Weights of a small image diffusion model: activation gelu, patch size [4, 4].
Rows from block 4 of a small image diffusion model, named by matrix and row number. Rows with one number belong to one neuron. Each number is 50 + 12 x the weight over its row's rms, rounded and kept within 0 to 99. All counts start at 0. After the name is the row's rms in percent of the matrix's.
After each neuron's rows are labels from the 100 images, of 14848 (inputs lightly noised), where the neuron reaches its highest value: "top examples" is what is common among them; "colour at peak" is the nearest of a few named colours to the mean colour under the peak. Only what is clearly more common there than usual is listed. The data: retinal OCT scans (Kermany 2017). In brackets: how many of the 100.
# fc1: MLP up (model.blocks.4.mlp.fc1.weight, 1024x256), inputs 0-127
# fc2: MLP down (model.blocks.4.mlp.fc2.weight, 256x1024, transposed), outputs 0-127

fc1.63 094:69 52 42 46 64 73 68 53 47 71 21 68 51 47 37 53 36 70 47 54 62 48 51 67 40 61 53 40 46 34 60 33 54 64 70 37 39 26 69 44 39 68 25 27 40 47 60 63 51 52 58 43 49 53 59 41 48 53 34 68 59 27 46 57 49 55 48 53 49 62 51 39 43 59 64 60 49 61 48 33 43 42 48 52 57 57 47 55 59 59 49 35 35 59 43 47 55 46 41 34 42 40 66 48 30 48 62 35 43 45 54 43 26 39 52 63 55 66 58 41 55 46 60 54 38 37 44 52
fc2.63 099:60 35 52 52 84 46 56 49 66 50 42 35 34 39 35 49 59 36 58 47 38 67 47 57 54 56 32 64 47 51 64 34 46 55 66 55 67 49 63 53 63 81 45 60 42 34 27 43 44 23 70 53 40 36 64 48 43 57 42 38 52 50 44 58 64 27 42 41 42 53 51 43 36 55 41 69 64 41 53 37 43 37 42 55 70 40 45 45 56 31 38 51 57 67 54 60 59 43 57 57 62 41 52 48 62 71 37 55 32 45 42 47 49 79 57 59 71 35 60 36 60 53 64 53 41 45 36 69
top examples: finding: diabetic macular edema (55)
colour at peak: grey (49)

fc1.416 123:51 49 43 36 39 45 55 63 64 48 54 43 41 40 38 36 65 41 59 65 41 54 37 34 44 29 53 79 54 50 69 41 40 46 30 32 57 51 43 30 35 82 58 41 50 56 59 57 60 53 27 48 31 45 43 39 63 51 41 31 44 48 39 38 47 24 53 54 21 59 60 45 54 33 62 56 65 35 58 45 62 40 58 35 50 41 65 56 57 66 52 50 64 40 55 67 50 67 59 54 33 44 39 32 47 39 52 38 53 49 41 62 46 51 56 40 65 63 49 76 50 30 60 41 54 42 63 47
fc2.416 118:61 49 51 59 58 54 58 44 46 56 50 44 57 18 35 56 53 49 51 39 52 58 66 50 36 56 55 49 54 46 59 60 51 63 42 47 37 37 36 50 47 48 33 71 63 44 42 70 73 50 51 41 68 60 43 60 40 46 35 62 50 41 52 66 59 78 38 81 50 48 54 51 50 48 83 44 34 50 54 52 49 32 43 59 69 46 44 48 62 43 64 47 43 34 76 46 41 67 56 55 52 38 68 40 72 54 28 77 47 75 68 58 65 50 27 35 38 54 46 78 61 37 59 44 64 42 72 52
top examples: finding: diabetic macular edema (41)
colour at peak: grey (80)

fc1.613 098:48 34 60 62 55 54 63 85 72 49 39 51 55 57 37 27 61 46 49 48 53 44 72 38 59 35 52 59 69 48 59 66 34 47 60 53 57 66 49 39 58 47 42 50 47 61 52 36 72 37 44 36 47 53 57 46 41 52 29 41 64 42 32 56 57 43 49 54 56 72 62 60 45 42 55 59 24 60 42 65 52 58 34 60 60 73 43 62 39 50 53 67 51 39 50 57 73 44 39 51 39 48 52 55 67 38 51 35 50 63 36 50 56 43 44 51 46 70 40 33 49 52 61 38 23 26 48 59
fc2.613 096:52 63 45 55 54 57 53 37 64 41 55 31 39 35 47 45 38 67 39 54 51 38 73 48 47 45 63 74 45 48 62 45 63 46 28 35 56 39 46 38 68 55 38 46 65 41 50 45 47 49 45 54 58 61 57 53 51 43 33 74 53 63 39 36 57 66 55 55 62 49 50 59 53 52 69 47 56 48 59 29 35 30 28 30 78 59 39 47 64 52 58 40 41 33 70 49 23 63 47 53 54 34 77 43 46 40 45 52 50 51 66 59 33 50 60 43 57 50 52 55 74 61 79 36 44 43 54 56
top examples: finding: choroidal neovascularization (69); finding: diabetic macular edema (28)
colour at peak: grey (59)

fc1.85 091:49 45 42 49 41 41 62 51 46 67 61 46 51 48 69 38 49 53 35 65 30 66 53 34 58 52 64 64 64 31 53 32 38 67 37 43 54 43 63 45 54 54 59 22 51 47 61 73 47 47 65 50 56 54 51 54 49 48 64 36 47 59 46 40 60 57 77 39 25 59 65 68 46 72 46 44 48 46 66 65 59 39 56 59 69 48 41 44 25 71 42 55 48 20 36 47 31 68 33 57 49 50 46 36 65 45 77 58 40 52 46 57 34 57 44 45 57 50 31 39 50 58 52 42 54 60 58 38
fc2.85 091:39 44 54 45 44 57 66 41 67 53 41 51 38 42 64 42 51 44 34 84 39 55 63 43 52 36 64 44 44 51 47 42 43 50 32 46 56 44 59 56 50 53 35 63 58 31 45 25 65 62 60 47 67 50 43 46 53 67 57 68 51 27 55 54 44 61 66 41 09 56 35 60 36 55 60 61 67 37 52 53 52 35 35 34 33 62 51 31 80 47 53 54 52 29 70 59 40 50 76 52 31 41 49 45 45 50 05 44 28 38 39 71 35 57 43 51 43 57 33 57 52 59 54 67 59 33 38 40
top examples: finding: diabetic macular edema (29)
colour at peak: grey (70)

fc1.704 093:40 61 60 44 59 77 36 54 46 10 37 47 49 60 27 45 47 52 42 30 34 67 50 55 43 57 45 62 52 40 63 40 66 32 50 54 60 60 62 44 57 36 46 57 43 40 34 61 55 69 54 63 36 59 59 58 47 65 67 61 63 64 48 40 71 61 52 47 60 36 55 44 39 29 56 41 26 60 64 51 45 29 47 41 41 42 53 69 67 22 55 49 54 44 49 48 53 47 57 54 42 51 60 51 69 33 47 22 39 51 33 57 37 60 39 55 45 48 58 54 64 45 51 56 52 71 43 61
fc2.704 089:47 35 52 58 75 18 51 52 39 54 38 36 48 30 34 53 49 37 63 46 35 65 39 48 61 54 38 21 54 55 54 52 41 49 44 39 48 65 69 43 58 40 39 24 50 59 61 35 54 50 53 57 48 52 56 62 58 47 31 41 49 43 68 65 34 46 57 45 63 47 58 63 51 41 62 57 35 47 65 59 45 31 63 72 54 47 75 44 24 63 55 43 55 46 55 60 53 40 59 56 62 46 51 55 39 63 39 75 44 52 33 62 31 63 67 56 58 74 55 45 34 48 38 60 56 49 39 62
top examples: finding: normal (88)
colour at peak: grey (57)

fc1.452 097:42 47 57 62 62 50 54 23 44 31 50 90 34 37 63 40 72 44 65 43 65 61 66 46 26 46 57 23 57 42 55 61 38 42 59 57 47 57 40 75 49 29 49 35 51 64 50 37 35 45 40 56 51 48 29 65 43 54 53 57 56 39 43 63 54 47 63 55 43 58 45 42 46 27 60 57 47 58 39 41 48 44 41 30 47 57 61 63 71 43 34 41 45 47 46 37 50 45 45 30 47 60 54 65 59 47 24 43 55 72 31 46 31 43 57 39 46 66 49 50 62 34 50 61 34 59 32 54
fc2.452 107:44 48 47 37 51 27 37 54 50 45 60 48 55 51 46 53 55 50 71 43 35 50 49 48 55 37 57 59 48 48 54 54 47 65 56 53 39 45 34 50 29 40 84 44 48 61 58 58 56 66 52 38 64 84 40 48 31 60 62 42 48 69 47 38 61 44 49 12 58 54 68 30 20 42 53 47 64 50 36 47 53 75 65 61 62 57 47 36 54 40 39 48 65 54 61 62 59 31 51 56 38 33 51 54 43 63 49 50 50 44 33 41 49 54 67 63 49 37 51 45 22 55 59 30 20 52 49 39
top examples: finding: normal (96)
colour at peak: grey (55)

fc1.384 085:38 69 53 76 47 77 60 65 62 42 54 28 37 50 64 58 35 63 20 59 62 55 44 59 75 63 73 57 51 55 47 61 44 60 81 35 53 23 33 41 59 52 53 37 47 45 46 61 53 64 43 37 60 52 41 39 40 65 45 47 57 38 44 50 51 63 64 45 67 58 69 39 36 37 42 56 55 56 65 64 50 67 41 46 49 43 56 63 66 42 53 53 23 42 52 24 48 52 51 42 48 49 27 51 33 51 41 49 40 48 35 52 26 65 69 50 53 25 56 59 47 56 47 47 46 46 70 37
fc2.384 089:60 44 52 19 64 08 60 48 43 40 46 39 39 36 45 45 51 48 82 52 61 43 61 56 41 66 59 60 50 44 49 40 55 42 56 53 54 22 29 47 30 51 52 35 55 38 39 37 56 66 49 41 59 58 37 34 35 38 33 60 42 51 66 47 55 60 77 33 65 46 50 75 46 39 64 45 45 48 63 43 46 64 35 61 54 46 36 42 49 52 66 44 60 33 57 82 49 41 61 67 48 42 64 46 84 59 43 66 53 49 53 55 38 37 64 40 47 31 45 50 56 52 42 56 39 67 65 48
top examples: finding: diabetic macular edema (33)
colour at peak: grey (71)

fc1.343 095:66 28 36 64 55 43 38 46 50 62 34 49 49 72 79 32 50 56 62 55 57 58 57 43 62 43 50 47 44 40 64 59 73 54 60 42 43 47 37 37 46 67 72 45 52 32 59 61 50 37 50 26 60 62 57 50 61 25 44 41 52 49 55 41 65 54 44 65 50 36 47 28 53 75 30 46 41 51 48 36 39 40 66 50 49 61 16 39 47 32 58 37 39 43 54 41 58 45 70 31 65 66 41 45 42 56 39 26 30 53 55 67 66 31 66 62 78 55 59 51 43 61 44 60 56 40 48 51
fc2.343 094:72 65 40 43 54 43 48 51 65 50 46 45 51 64 80 50 39 42 46 46 60 49 54 52 50 47 44 47 47 48 48 61 33 63 50 40 58 40 48 46 49 71 41 55 44 51 37 47 61 45 40 40 35 52 61 28 65 72 37 57 56 45 23 48 24 41 33 58 44 47 48 57 53 55 35 41 46 56 41 31 40 21 57 52 32 68 30 49 55 36 75 49 67 47 55 53 72 49 28 39 42 33 56 51 61 40 64 66 54 51 64 55 64 46 39 53 50 54 65 44 57 44 55 49 27 37 69 62
top examples: finding: choroidal neovascularization (63)
colour at peak: grey (60)

fc1.571 090:39 40 49 65 75 63 38 45 52 48 53 43 37 48 43 57 57 42 50 48 76 57 64 49 35 62 56 39 42 39 53 34 30 53 35 65 69 66 58 44 51 33 43 27 30 59 49 64 37 36 49 42 38 68 46 48 53 56 59 63 30 42 51 47 86 69 64 50 39 53 48 36 43 51 43 47 47 46 56 58 32 32 66 49 73 54 60 40 80 42 48 55 34 35 34 58 59 33 66 62 79 45 48 39 33 59 50 30 44 48 30 45 44 56 37 61 64 40 59 51 65 60 45 50 54 43 43 40
fc2.571 091:29 53 56 31 74 28 42 38 67 59 55 57 59 47 35 44 29 61 52 47 49 46 51 46 51 42 70 52 54 37 65 28 62 49 36 45 50 48 62 54 48 38 41 74 46 47 40 36 75 55 28 44 72 34 54 42 53 56 64 35 59 53 46 70 26 58 76 48 48 45 50 36 39 42 71 56 39 54 61 51 41 52 54 49 40 56 60 51 42 41 39 55 55 51 66 68 68 66 61 58 16 60 53 52 50 48 44 84 48 48 66 37 38 52 33 59 41 48 50 55 35 57 64 66 73 47 46 45
top examples: finding: normal (88)
colour at peak: grey (69)