config.yaml
horizontal_flip: true
hidden_act: "gelu"
patch_size: [4, 4]
layers: 8
positions: "conv"
max_grad_norm: 0.5
lr_schedule: "linear"
weight_decay: 0.08
Rows from block 3 of a small image diffusion model, named by matrix and row number. Rows with one number belong to one neuron. Each number is 500 + 25 x the weight over its row's rms, rounded and kept within 0 to 999. All counts start at 0. Numbers have three digits each.
After each neuron's rows are labels from the 100 images, of 14848 (inputs lightly noised), where the neuron reaches its highest value: "top examples" is what is common among them; "peak at" is the part of the image that holds the peak. Only what is clearly more common there than usual is listed. The data: retinal OCT scans (Kermany 2017).
# fc1: MLP up (model.blocks.3.mlp.fc1.weight, 1024x256), inputs 215-255
# fc2: MLP down (model.blocks.3.mlp.fc2.weight, 256x1024, transposed), outputs 215-255

fc1.133:491505495504503492493518511542502491494510488536484521503514562493495509476483499515504502492493515467516482512484496532519
fc2.133:527512484496485492483497477545518480554464481496510559472503526492502541478490494527503511527544484481496492523491505565486
top examples: finding: normal
peak at: middle left

fc1.642:506510553513511551498486481506502505503508502503524514500488505492546471521496480505508516512489466486481514494483477495498
fc2.642:504505493500501488467509562491498475491495521507424540480496474484499494472510451491475458510505459457528514492489541488515
top examples: finding: choroidal neovascularization
peak at: centre

fc1.170:468535533521492475465455513512497530490517508496460519500471498489509482467509507509525492451488467527472539527446513525512
fc2.170:517488511509492502485528533507534493482523524436483573479489486502526520506486488430496511506459451504501518547479522502472
top examples: finding: diabetic macular edema
peak at: top right

fc1.310:470529454526498505487485520533528477528524445511501511503493508505515532502502508525558474495444486491468532462516469488518
fc2.310:499504490493473490505497486500515495482503466482523529444457488498484539466493512468475501480516486492507493477514477453557
top examples: finding: diabetic macular edema
peak at: centre

fc1.471:499533487510483478482517508481495538459513493518527497559514529506515461507473494496466486512500465529506506542512522468485
fc2.471:517505463481497482515490502501470489490511507475524524469504553484495474473482481510512548457514510538530506499490492499515
top examples: finding: choroidal neovascularization
peak at: middle left; middle right

fc1.16:475497532500498504487484468498499511529482504484467470506529530558495482488512475475521467461558512536541487505508533489505
fc2.16:470487468515493507460500528533516480487480489517517498524453519547519516511522547472496545508448466546469531494507510461521
top examples: finding: choroidal neovascularization
peak at: middle left

fc1.691:494539499483485484509501493490506507498463475470467476517531494521485473515527492488519519485468475525533512487501482515519
fc2.691:511499537513485504481483486521556500532537478504497487473489475493501473522517456480502490459539535536545525459514485494488
top examples: finding: diabetic macular edema
peak at: centre

fc1.460:491507465513492488497511505465505512451579514473480479535465491501519461512510498519520476521517507503500511512498488517525
fc2.460:447500499505514484534502493487510512509479495519481459541464501497489521558440474503578529533533491507458464515498497503483
top examples: finding: normal
peak at: top right; middle right

fc1.578:483535521538478516478482457544507529535498456476515499474472514473514480537508513480478536508497485542509475508507513464472
fc2.578:458527506492540506461482486538547495487463498501523499468535463482514499533529492520510501474556555542529490513510510491501
top examples: finding: normal
peak at: centre; top centre

fc1.546:523469518509490494510471494520499508470519490498488496523475512521466484485456506531487485473500488499512496488463493560497
fc2.546:542493538523510512537481463501539513494554455534501503502492519525527461502532506504547489494475535501482494533508504551457
top examples: finding: diabetic macular edema
peak at: centre; middle left

fc1.437:486491511506523536479494485506514518499492521537501522518553513499500488469527512558518479520490510482489502477519502463505
fc2.437:491517483451515497466504495521473517479507524484508513465444478496520482518477481511480505475510522517492498533503489491521
top examples: finding: choroidal neovascularization; finding: diabetic macular edema
peak at: middle left; middle right

fc1.25:470478461508506490506501512495456497523526510495500475495520502527465522525515480457482490490508494526506495493558524488472
fc2.25:493491486474509519508494500518480531517452520493490503513497499525498515449521508507521502487517495534537521449477492451473
top examples: finding: diabetic macular edema
peak at: middle left

fc1.143:520485474474509498519451526519530486510482482502531491490496504514502497512460488473491518511512524495493482458525513513513
fc2.143:518534519538484476516481482503537521530508458508498500545490474460491524525546515501466501509479501491514527537518502508547
top examples: finding: diabetic macular edema
peak at: middle right

fc1.627:477477529500527503535527551519476485480479491468558514507489452483520493439483520496515511488529474476507457544501515466512
fc2.627:493559481499508497527524460509498489461518482522485492509552450481496496512469462524490447488468477461456458505504493465512
top examples: finding: diabetic macular edema
peak at: top left

fc1.635:456535478524531481449492483453527530439510499518516489504454496507494481474515491481500446520474503485497506506531509520489
fc2.635:475472519493543520546519522511502524493441471495509511527486522511502522517481520507495477513510503484519477522493512470502
top examples: finding: normal
peak at: middle right; top right

fc1.374:483486469481523483491535521539487492489510498516505488467503522510489483500514523488504497526514523474537499509454538529498
fc2.374:524495511506535506517502457537478489515483465505490535488507515517510498513480554484517508497452545460477526483493513513513
top examples: finding: normal
peak at: middle left; top left

fc1.307:478507465443506531526504479497504476508536528482519469457513525499504419488501487526474533507412506534486444497486486485441
fc2.307:441493488486508521479487538506464541514532457486512538490466511516478463460487534522474531518445458538480456528513462531514
top examples: finding: normal
peak at: centre

fc1.589:520461495505569521490504493511449529448492515537501495533479513503495511520500517536514528499482503476508512467518526462473
fc2.589:551471498514528501500506507483480465503491499468473525510522512511495523530500542480500458479497515500513511545535467475489
top examples: finding: choroidal neovascularization
peak at: centre

fc1.158:520524499522493553472496518509499477527512492456501511540482465462488448535473481501512513474515524510516518497479527456470
fc2.158:499461500467558508482519515546544490525510490466496494502494490468524462485490438523522475523440492510503513510463491533506
top examples: finding: diabetic macular edema
peak at: middle right; top right

fc1.340:487501485480447503502476530508498550516500437515495466522477493519465487501503517463506500504453483491462524511541517457491
fc2.340:479493456495502492503506535513522438490429471494469490505493505548502492478497500518500527490477497522544522559510508469493
top examples: finding: diabetic macular edema
peak at: centre

fc1.406:481497519532487490480498524513471512519480459446522474460532471495508515484508513516512524438479459545477477499494525495462
fc2.406:506519523486476486460489480507508489524541492503463479461462490468507505506483460491484461499530531523540453515479506514482
top examples: finding: normal
peak at: middle right; top right

fc1.246:497472508515499484483477494507488500465532479510523484469534517540511472427518502535470527465516537490512536526507456522511
fc2.246:485509487485545461522501474523492454492550514516471499493451510538521493487483504511450487515508498528469532510484494582497
top examples: finding: diabetic macular edema
peak at: top left

fc1.140:504540500502498522464504490494476535508523520483517474508513570531480542508549498474512486550485496549499506487531522487474
fc2.140:490463469484533481466492495504498547543450534495523473496505589484499491495453483511463527488512501558512531477472500503531
top examples: finding: diabetic macular edema
peak at: middle right

fc1.344:476507540484500517492447494494492495492515506510503505505498513501497494444502478534504499479498489549468508499481544481493
fc2.344:483555534516527502470487521498499506509468472473545493562507489451471484524469516519536483482544493448493524492459455486542
top examples: finding: diabetic macular edema
peak at: middle left

fc1.263:431516485523517535464498506493471557482505508493482521497480501508480521536505475512479512506482455462517513498472501504548
fc2.263:474484487480515518484512531477474513504463538466497487509533451522508530498504526460479488508448504495486549473511503539492
top examples: finding: diabetic macular edema
peak at: top right; middle right

fc1.759:513503486507478502468459518511456529491500506531452493525526534470507518474513477495524549501538435520513501512465485513501
fc2.759:449517508544501495491489467499472504498515491510465518521494489469503497531471495489481464517475513495500533489509497477471
top examples: finding: diabetic macular edema
peak at: bottom left; bottom centre

fc1.99:511464515462485508537514458507506547540498487509535474504492504427532496457478514477509539469519485494495483508508490487481
fc2.99:538505453505501483521502565544503502527502529494515486514518510414506514500514489520489495519495489525523508520503473439476
top examples: finding: diabetic macular edema
peak at: middle right; top right

fc1.91:531515506490485523487524484455488495498486513428519526513479489538501505473512503469468562524469503491486534467492504495464
fc2.91:520503511529485508485494520457492486496538505513475486509509505541512532495469483509514480504531516498490555480484493511493
top examples: finding: choroidal neovascularization
peak at: middle left

fc1.446:518529494503485521487517512508507529500509534472466483541510459500480486476495551564457496481481510519474475480471458514487
fc2.446:512512522515513510513530503529519475509508564489445438491487495518492511505550466463538533498496457535485506484469502537512
top examples: finding: diabetic macular edema
peak at: middle right; top right

fc1.361:494498458504445506537523501506497465450513547499489496451471491534572496502452475497488493474514519481486515492510540490516
fc2.361:476484563536469487526499494505496479436487504513473482450483499528473536475527525485507458510518516481522507465519502506488
top examples: finding: normal
peak at: middle right

fc1.524:485498516542516510506490470510517492504485517495474516534493518500476475488471463539492462527477545488525493530508493482506
fc2.524:477508518464482522476490452565509560524554473484518517521510533468523526496531484491492520520501507485494472511513524459510
top examples: finding: choroidal neovascularization
peak at: centre; middle left

fc1.579:460519496506469519461496500516521484498495532485493477522565511497493493469506518486489513537520573493515492475511503479443
fc2.579:462486464449440505465497518521492521535506510513530491586421522482504486517488528499496489503470505492519488450534509468439
top examples: finding: choroidal neovascularization
peak at: top left

fc1.364:468491525487483495526500530524559467494497514517472565475468547507465456510522527490485521466540533481544514476450457547496
fc2.364:490508475499521517505495461534546497490484498521468538499556498520525466486471506503489479522482531504490509457517498493504
top examples: finding: diabetic macular edema
peak at: top left; top centre

fc1.268:498524495499503463531529484516504509494492513497504487479500509512509490401522503494455478482440531505494514508439491537485
fc2.268:489555508493503507481479513509544473520497511495501517534470511469512500479523512496556527502490490478466503452492491535478
top examples: finding: diabetic macular edema
peak at: middle left; top left

fc1.1:504484475473485488486472503491489497492479482507496480496485501498533508509494471469520524489493477521486483466517478489517
fc2.1:517533535528486533461515477494542450480502486551536533468491477490519487527532540503517503483453521525526496510494491508496
top examples: finding: choroidal neovascularization
peak at: centre

fc1.534:531482513506514519517478508510514450485535502508518534573473537522514490479494507492496566482513537495490536533451498494542
fc2.534:490479483454514500445488556553476545504492482468495525469498522509508471513528482515463553505480508520479478490491494483473
top examples: finding: normal
peak at: centre

fc1.5:509525506485490486510515451492460500467514515493530487511468523508499520501473473474496543500504534444488541464511512526521
fc2.5:499459497535530504543508529503467487519482527473508490480509521531543476502546519522490521487530529481537479500504467504524
top examples: finding: diabetic macular edema
peak at: centre; middle left

fc1.662:532535481523521536524539468457525503506464542507468448533534547461461521539538462491486525484518497472495501474534529483451
fc2.662:513498494493488484494483550460547507513500484482512472497493523455481500507462466526534510459452522495509507491443508459471
top examples: finding: diabetic macular edema
peak at: top centre

fc1.645:504545460466524472524496533514524521496490538457484515504452494494546509466476520513553491523529479508518485533431460510539
fc2.645:470514521456579472484492487515508514493510512497507486513545456499485488511483512493486499465467549523501527463478467472512
top examples: finding: normal
peak at: centre

fc1.608:515522515516431468517486481507468529463507490489492520526501532501520506555472526512474559501461468535485499528529490463482
fc2.608:470519473487515526465506513500514504468519509542506492546479542519487503448516484512441507506526488541503534520560493497488
top examples: finding: choroidal neovascularization
peak at: middle right

fc1.161:522526493516453519526499482522522502444518536464542491529523546502511496477520503497468490503525506505514553469504500495506
fc2.161:512455517476508509493502498520528501513535545496492491478465521506490469515528521489472518513489518493516515497491512548476
top examples: finding: diabetic macular edema
peak at: centre; middle right

fc1.676:496490503503524500481499488534520513500491476542522488478503437503498492512458499512498450471482537494487492488531550477486
fc2.676:524518502462503496455490465504524528481485493496504471495488432504500531527545510495522534524493491501544488503509506510482
top examples: finding: diabetic macular edema
peak at: middle left; bottom left

fc1.371:489487479509481522549532489499521507495509497479462499523477486501550489472512508536480503478451493508518494499544479493506
fc2.371:466540465472463496485506498464522472466526499505490496556513475506506483536475492520483483514498500506501500489531470477529
top examples: finding: choroidal neovascularization
peak at: centre

fc1.413:494524490508487464505485488489485525492508463522497473501507488455529504486484470471476507505478468493508530512482476512486
fc2.413:528499541504521494528487479474498498500503462495475496516491481479486466501501518473503490487555499492553519511539498463510
top examples: finding: diabetic macular edema
peak at: top left

fc1.153:525482485495510533531499515499514520530506479508529496509559516495506533514523489483496522472488534525485517485474531527511
fc2.153:532548481546477504526510492484505529519527501521494482471481499485486513538456536505483489523493464543519538495549514511538
top examples: finding: diabetic macular edema
peak at: centre; top centre

fc1.729:490539472492420502493511481536515482471488508478553511519452483496491469510506508507531467520532483527525469518520490554508
fc2.729:486476498523526499486505495547520483519497505486471508507491463512493462523501516525495533466492520489479496565510499548525
top examples: finding: normal
peak at: centre

fc1.404:499479488484537498463541489527528488513507484526496486531520479537512505494531486539516480499465515527533475452485496465523
fc2.404:489510510514493513553511543510471524472537496515459463508527526514518516512498535496520492574517517497458501469502475428547
top examples: finding: diabetic macular edema
peak at: middle left

fc1.18:467522491503544473467490511468498482497521514509495496461527467539526491489466482512492467483499483527542513508464478482454
fc2.18:467524509528514512468495490486507487516507528458502456502493479484458513475537533505534479507521502552453594515504497477494
top examples: finding: diabetic macular edema
peak at: middle right

fc1.493:471604500516524533483521424511511536516527536457488489486461485513493495480508508525540490529529489510494478529490454502450
fc2.493:526504540495505514458490520499540495462493547475475481532558437501509482501505533507465534462477582515516500506482497485504
top examples: finding: normal
peak at: centre

fc1.679:494512460502481500469508463553514528463492476499490469484501505544470495551478484561489527510499485472521576465519538525486
fc2.679:470474449488512480504500514541452512510513509492509499473514502541459487470523475503483490483516450515507510515475526488491
top examples: finding: choroidal neovascularization
peak at: middle left

fc1.64:511477531485540519511466496514482511423491511468512520496565506477459469490501462466488518511499477526478495504472548490530
fc2.64:517500459517533515504489500509496560488509512530517500499420468451507534518492490485471508504468469523521532502488478488503
top examples: finding: diabetic macular edema
peak at: top left; middle left

fc1.542:504530493522502492448490471510491532502456470496519446486488490473531509520481517475499511500497530451516512454529510528509
fc2.542:510475505480532461487494502501511514517511438528504482504547461483507493549476486501488475532478505513514494458466503522475
top examples: finding: normal
peak at: top left

fc1.724:521518507519518505478487523470524479527533552529458541493490466493519484471458496507509535540523464506526532506502532485464
fc2.724:507474505487521482502502415463528504515499532508489499458525484497514507504522493469518449495469511508475506492491538479443
top examples: finding: normal
peak at: middle right

fc1.301:482483475510526451468469515503495509483511531485470499510473519467520488487473476536506501512504510522503535469571531508509
fc2.301:513521439492528501481491522503500529502501528514526507491492488449472503502515527525531500472504474493528537481528513488519
top examples: finding: diabetic macular edema
peak at: middle left

fc1.613:514474491542457477500470537487506503505502477477480511476509526469490547504475544573441478500468507524491516477513493493517
fc2.613:511520536459470484503495506524532497506486498493505492514491518453510527528509486510563487495517451530511504449482484488549
top examples: finding: diabetic macular edema
peak at: middle right

fc1.13:544544487496536524496497474544442541460542481483510497513494530520475490522548507494466535503552462506473488442515525472511
fc2.13:508519472493498531465511533467489467479494487510508467510516463474471482503485491507474495478506472463540478466511493480446
top examples: finding: diabetic macular edema
peak at: top left

fc1.369:501513524516524497514464517517517513528535473505486475453519460523548505497476539496518516476537500516464494502527466499491
fc2.369:515451494517511514519520478519520517523510487500499479493477466516531497490524435455509533510488512547512494505491493546470
top examples: finding: diabetic macular edema
peak at: top right; middle right

fc1.115:467508513513533512505475507506491495527494500521490514459455498515498513566486507493488501482506514503469523512533489520508
fc2.115:463531521508515489482490543508527469486512474417484551563518478541483504509540516479489506505487475511497517510500529506545
top examples: finding: choroidal neovascularization
peak at: middle right

fc1.49:499500493496487501480492456494465460517500502533525525470474527517509484505529531521477530485545541540479509520544506489502
fc2.49:499469471468471481513497546518472554483551516510485499495548524487527533494505521480486513499521516519513502503507504504465
top examples: finding: diabetic macular edema
peak at: middle left; centre

fc1.424:449518522471557474497500463444513511482451426513498484472502509507483471501513504537518500530480509474514493493511492487493
fc2.424:489506492522464466519522493496482517524508483567533480491496511450503545503526517496523546522507475479494513481503478543513
top examples: finding: normal
peak at: middle left

fc1.330:535525477479545492471501500492542537519490533481490488513509458520496512491516513510539502516500501485506490528499478530481
fc2.330:466500496486553505491509531486471521481444511507515550489545478474463520484505469500538474490564485495496506516491482491466
top examples: finding: normal
peak at: centre

fc1.736:508492481498487496480539494476517488477521508477521518477541491532530523455524551483447503507503477507543495505480512492494
fc2.736:525495495508516513473505531484468540502480511517504507505524533520507493439498512486513538452450523488494494483508525488465
top examples: finding: diabetic macular edema
peak at: middle left; bottom left

fc1.75:461464538481489478507491503501527496526473476496535508449497485472522513485514463462510546502503501502522482490499436471492
fc2.75:482529536536456524477496512511560454589484498536498563439503481468507488549499507472462484518500511526492504528491485486511
top examples: finding: choroidal neovascularization
peak at: centre

fc1.555:509535472503496507503496504474512465494499472502492488518491505486507529508493489463470508460474512493470486494520516533476
fc2.555:480435515517541479508503511509519469507500475496487487518496481526509509478519520548517481522484491491489483483503509521525
top examples: finding: diabetic macular edema
peak at: top right

fc1.102:513480501518472506475514463490458514517478494494498500488541514480481463512529497479511527516518471524520533467511446488524
fc2.102:490520513485518477465484506489474506501508490492516505485512536502532491509445484526502493499483503512490532487496499483513
top examples: finding: diabetic macular edema
peak at: middle left; top left

fc1.238:499504478515528501498510502517506478499519516474483488492512543520478530492520501521522492541511511530523530469505481523467
fc2.238:532527554465496497505503486515494484533482503499466509485465544516515529496483475493468562463498515517481532494493502548479
top examples: finding: choroidal neovascularization
peak at: middle left

fc1.201:505543498493493467534517467507518500511508488478536500521496534525468446512491460476489515521459502509517490524490483509478
fc2.201:483467527514509512562499483476520516510466479466545522509495550524506471508529530501513523485512465508498528519509552486503
top examples: finding: normal
peak at: top right; middle right

fc1.395:485541478501507494491491533510501495500501480480517485488488516518500493539493479488496492489533511528478499531535504535452
fc2.395:515526488535513506548490487439502489499472541503521490515503511513504520513491496476521531478513470509565485506471476505499
top examples: finding: normal
peak at: middle right

fc1.519:475510515499487527505542474517502495527468495473459488519544506535484535496520505501490544511453458506525510494512499519524
fc2.519:532499524524433483541516507518508473500501495487496489501518547562490497521495474491492507503504487491496495522508516499477
top examples: finding: diabetic macular edema
peak at: middle left; top left

fc1.726:466510501535493489457494518495500468511484513482471485538488506533489451513460477486458519448509493514526489560487540541475
fc2.726:525475511487510483517508498510457487487536511482540522513477493501493538472540513512520518527515465534531497606502520488540
top examples: finding: diabetic macular edema
peak at: bottom right

fc1.597:500480513525495540498472500468470508526491464509471506479531499496490500535526480514457498467486461506475515481520457516493
fc2.597:487518494514510488494499511479489517529491482461525495473503510487507498467450521505511523532497468475539525491490468513474
top examples: finding: diabetic macular edema
peak at: bottom left

fc1.564:517549487481470509528535500478543467514492466486491488511481521491488505532492499475483488485513531501518517501498501499513
fc2.564:514454450488465470551517486511501554594470514447493518506473457492475531493514482502507459523500504471498456501517502519484
top examples: finding: diabetic macular edema
peak at: centre

fc1.636:490467510504477493510462518509512499486501475529492512508525487532549496469518528524510495491506435492495509479480491487522
fc2.636:477502501553530522535492525538524518489504517453524518563535527531478457463469493494473470511505498503515492480489482501473
top examples: finding: choroidal neovascularization
peak at: middle left

fc1.144:513529501484539495497525478474483466489526551474479502485468488482504502507522503515489449495510473462491481518530478452493
fc2.144:482456513556536491490497526499473510537484575475501501480493475467504443480488493482508499504471557490473482512498510481537
top examples: finding: diabetic macular edema
peak at: middle right

fc1.588:527491457483502510467486527486508529530508465510506529521520467497505496488507507506473478506526521491501521462500506511549
fc2.588:580526470564497516497518507477515516507490474505494476489494459491509523511470483511534520459530474491506465487446488504562
top examples: finding: diabetic macular edema
peak at: bottom left

fc1.42:512501527536529518506509494505473536484498493510496497539481497506484503485500493483499504450523477542544492522513472479426
fc2.42:503512514500508534490496515507457566482529483501527515524546478528478492533506504465505532514475491510441496505529491514498
top examples: finding: choroidal neovascularization
peak at: middle right

fc1.431:464485515477485473508498479528537504477531472489538535494474517491486502514495448505480533510493449458524479494493526484508
fc2.431:484556534502500523512492474498529512496445488518530551493527508514526552477528535488531480504499509514443515459513481509520
top examples: finding: normal
peak at: middle left

fc1.314:511492484553507481498486482459466545487542501467444471479488514508550485500457503556483517497469490486522558472563480522518
fc2.314:492511496505530487487507461468468504485468505509579476514512491527493464505568432516495505484509568518498523551450500481507
top examples: finding: choroidal neovascularization
peak at: centre

fc1.671:494505541496481495494456485462506524514490521488519489465507513511488502475494477463531485515521535519543512498507484451491
fc2.671:528522507458518507457498558467519507542475537469486512458520466441487509500512459462511446467517516455458534495494484481526
top examples: finding: choroidal neovascularization
peak at: centre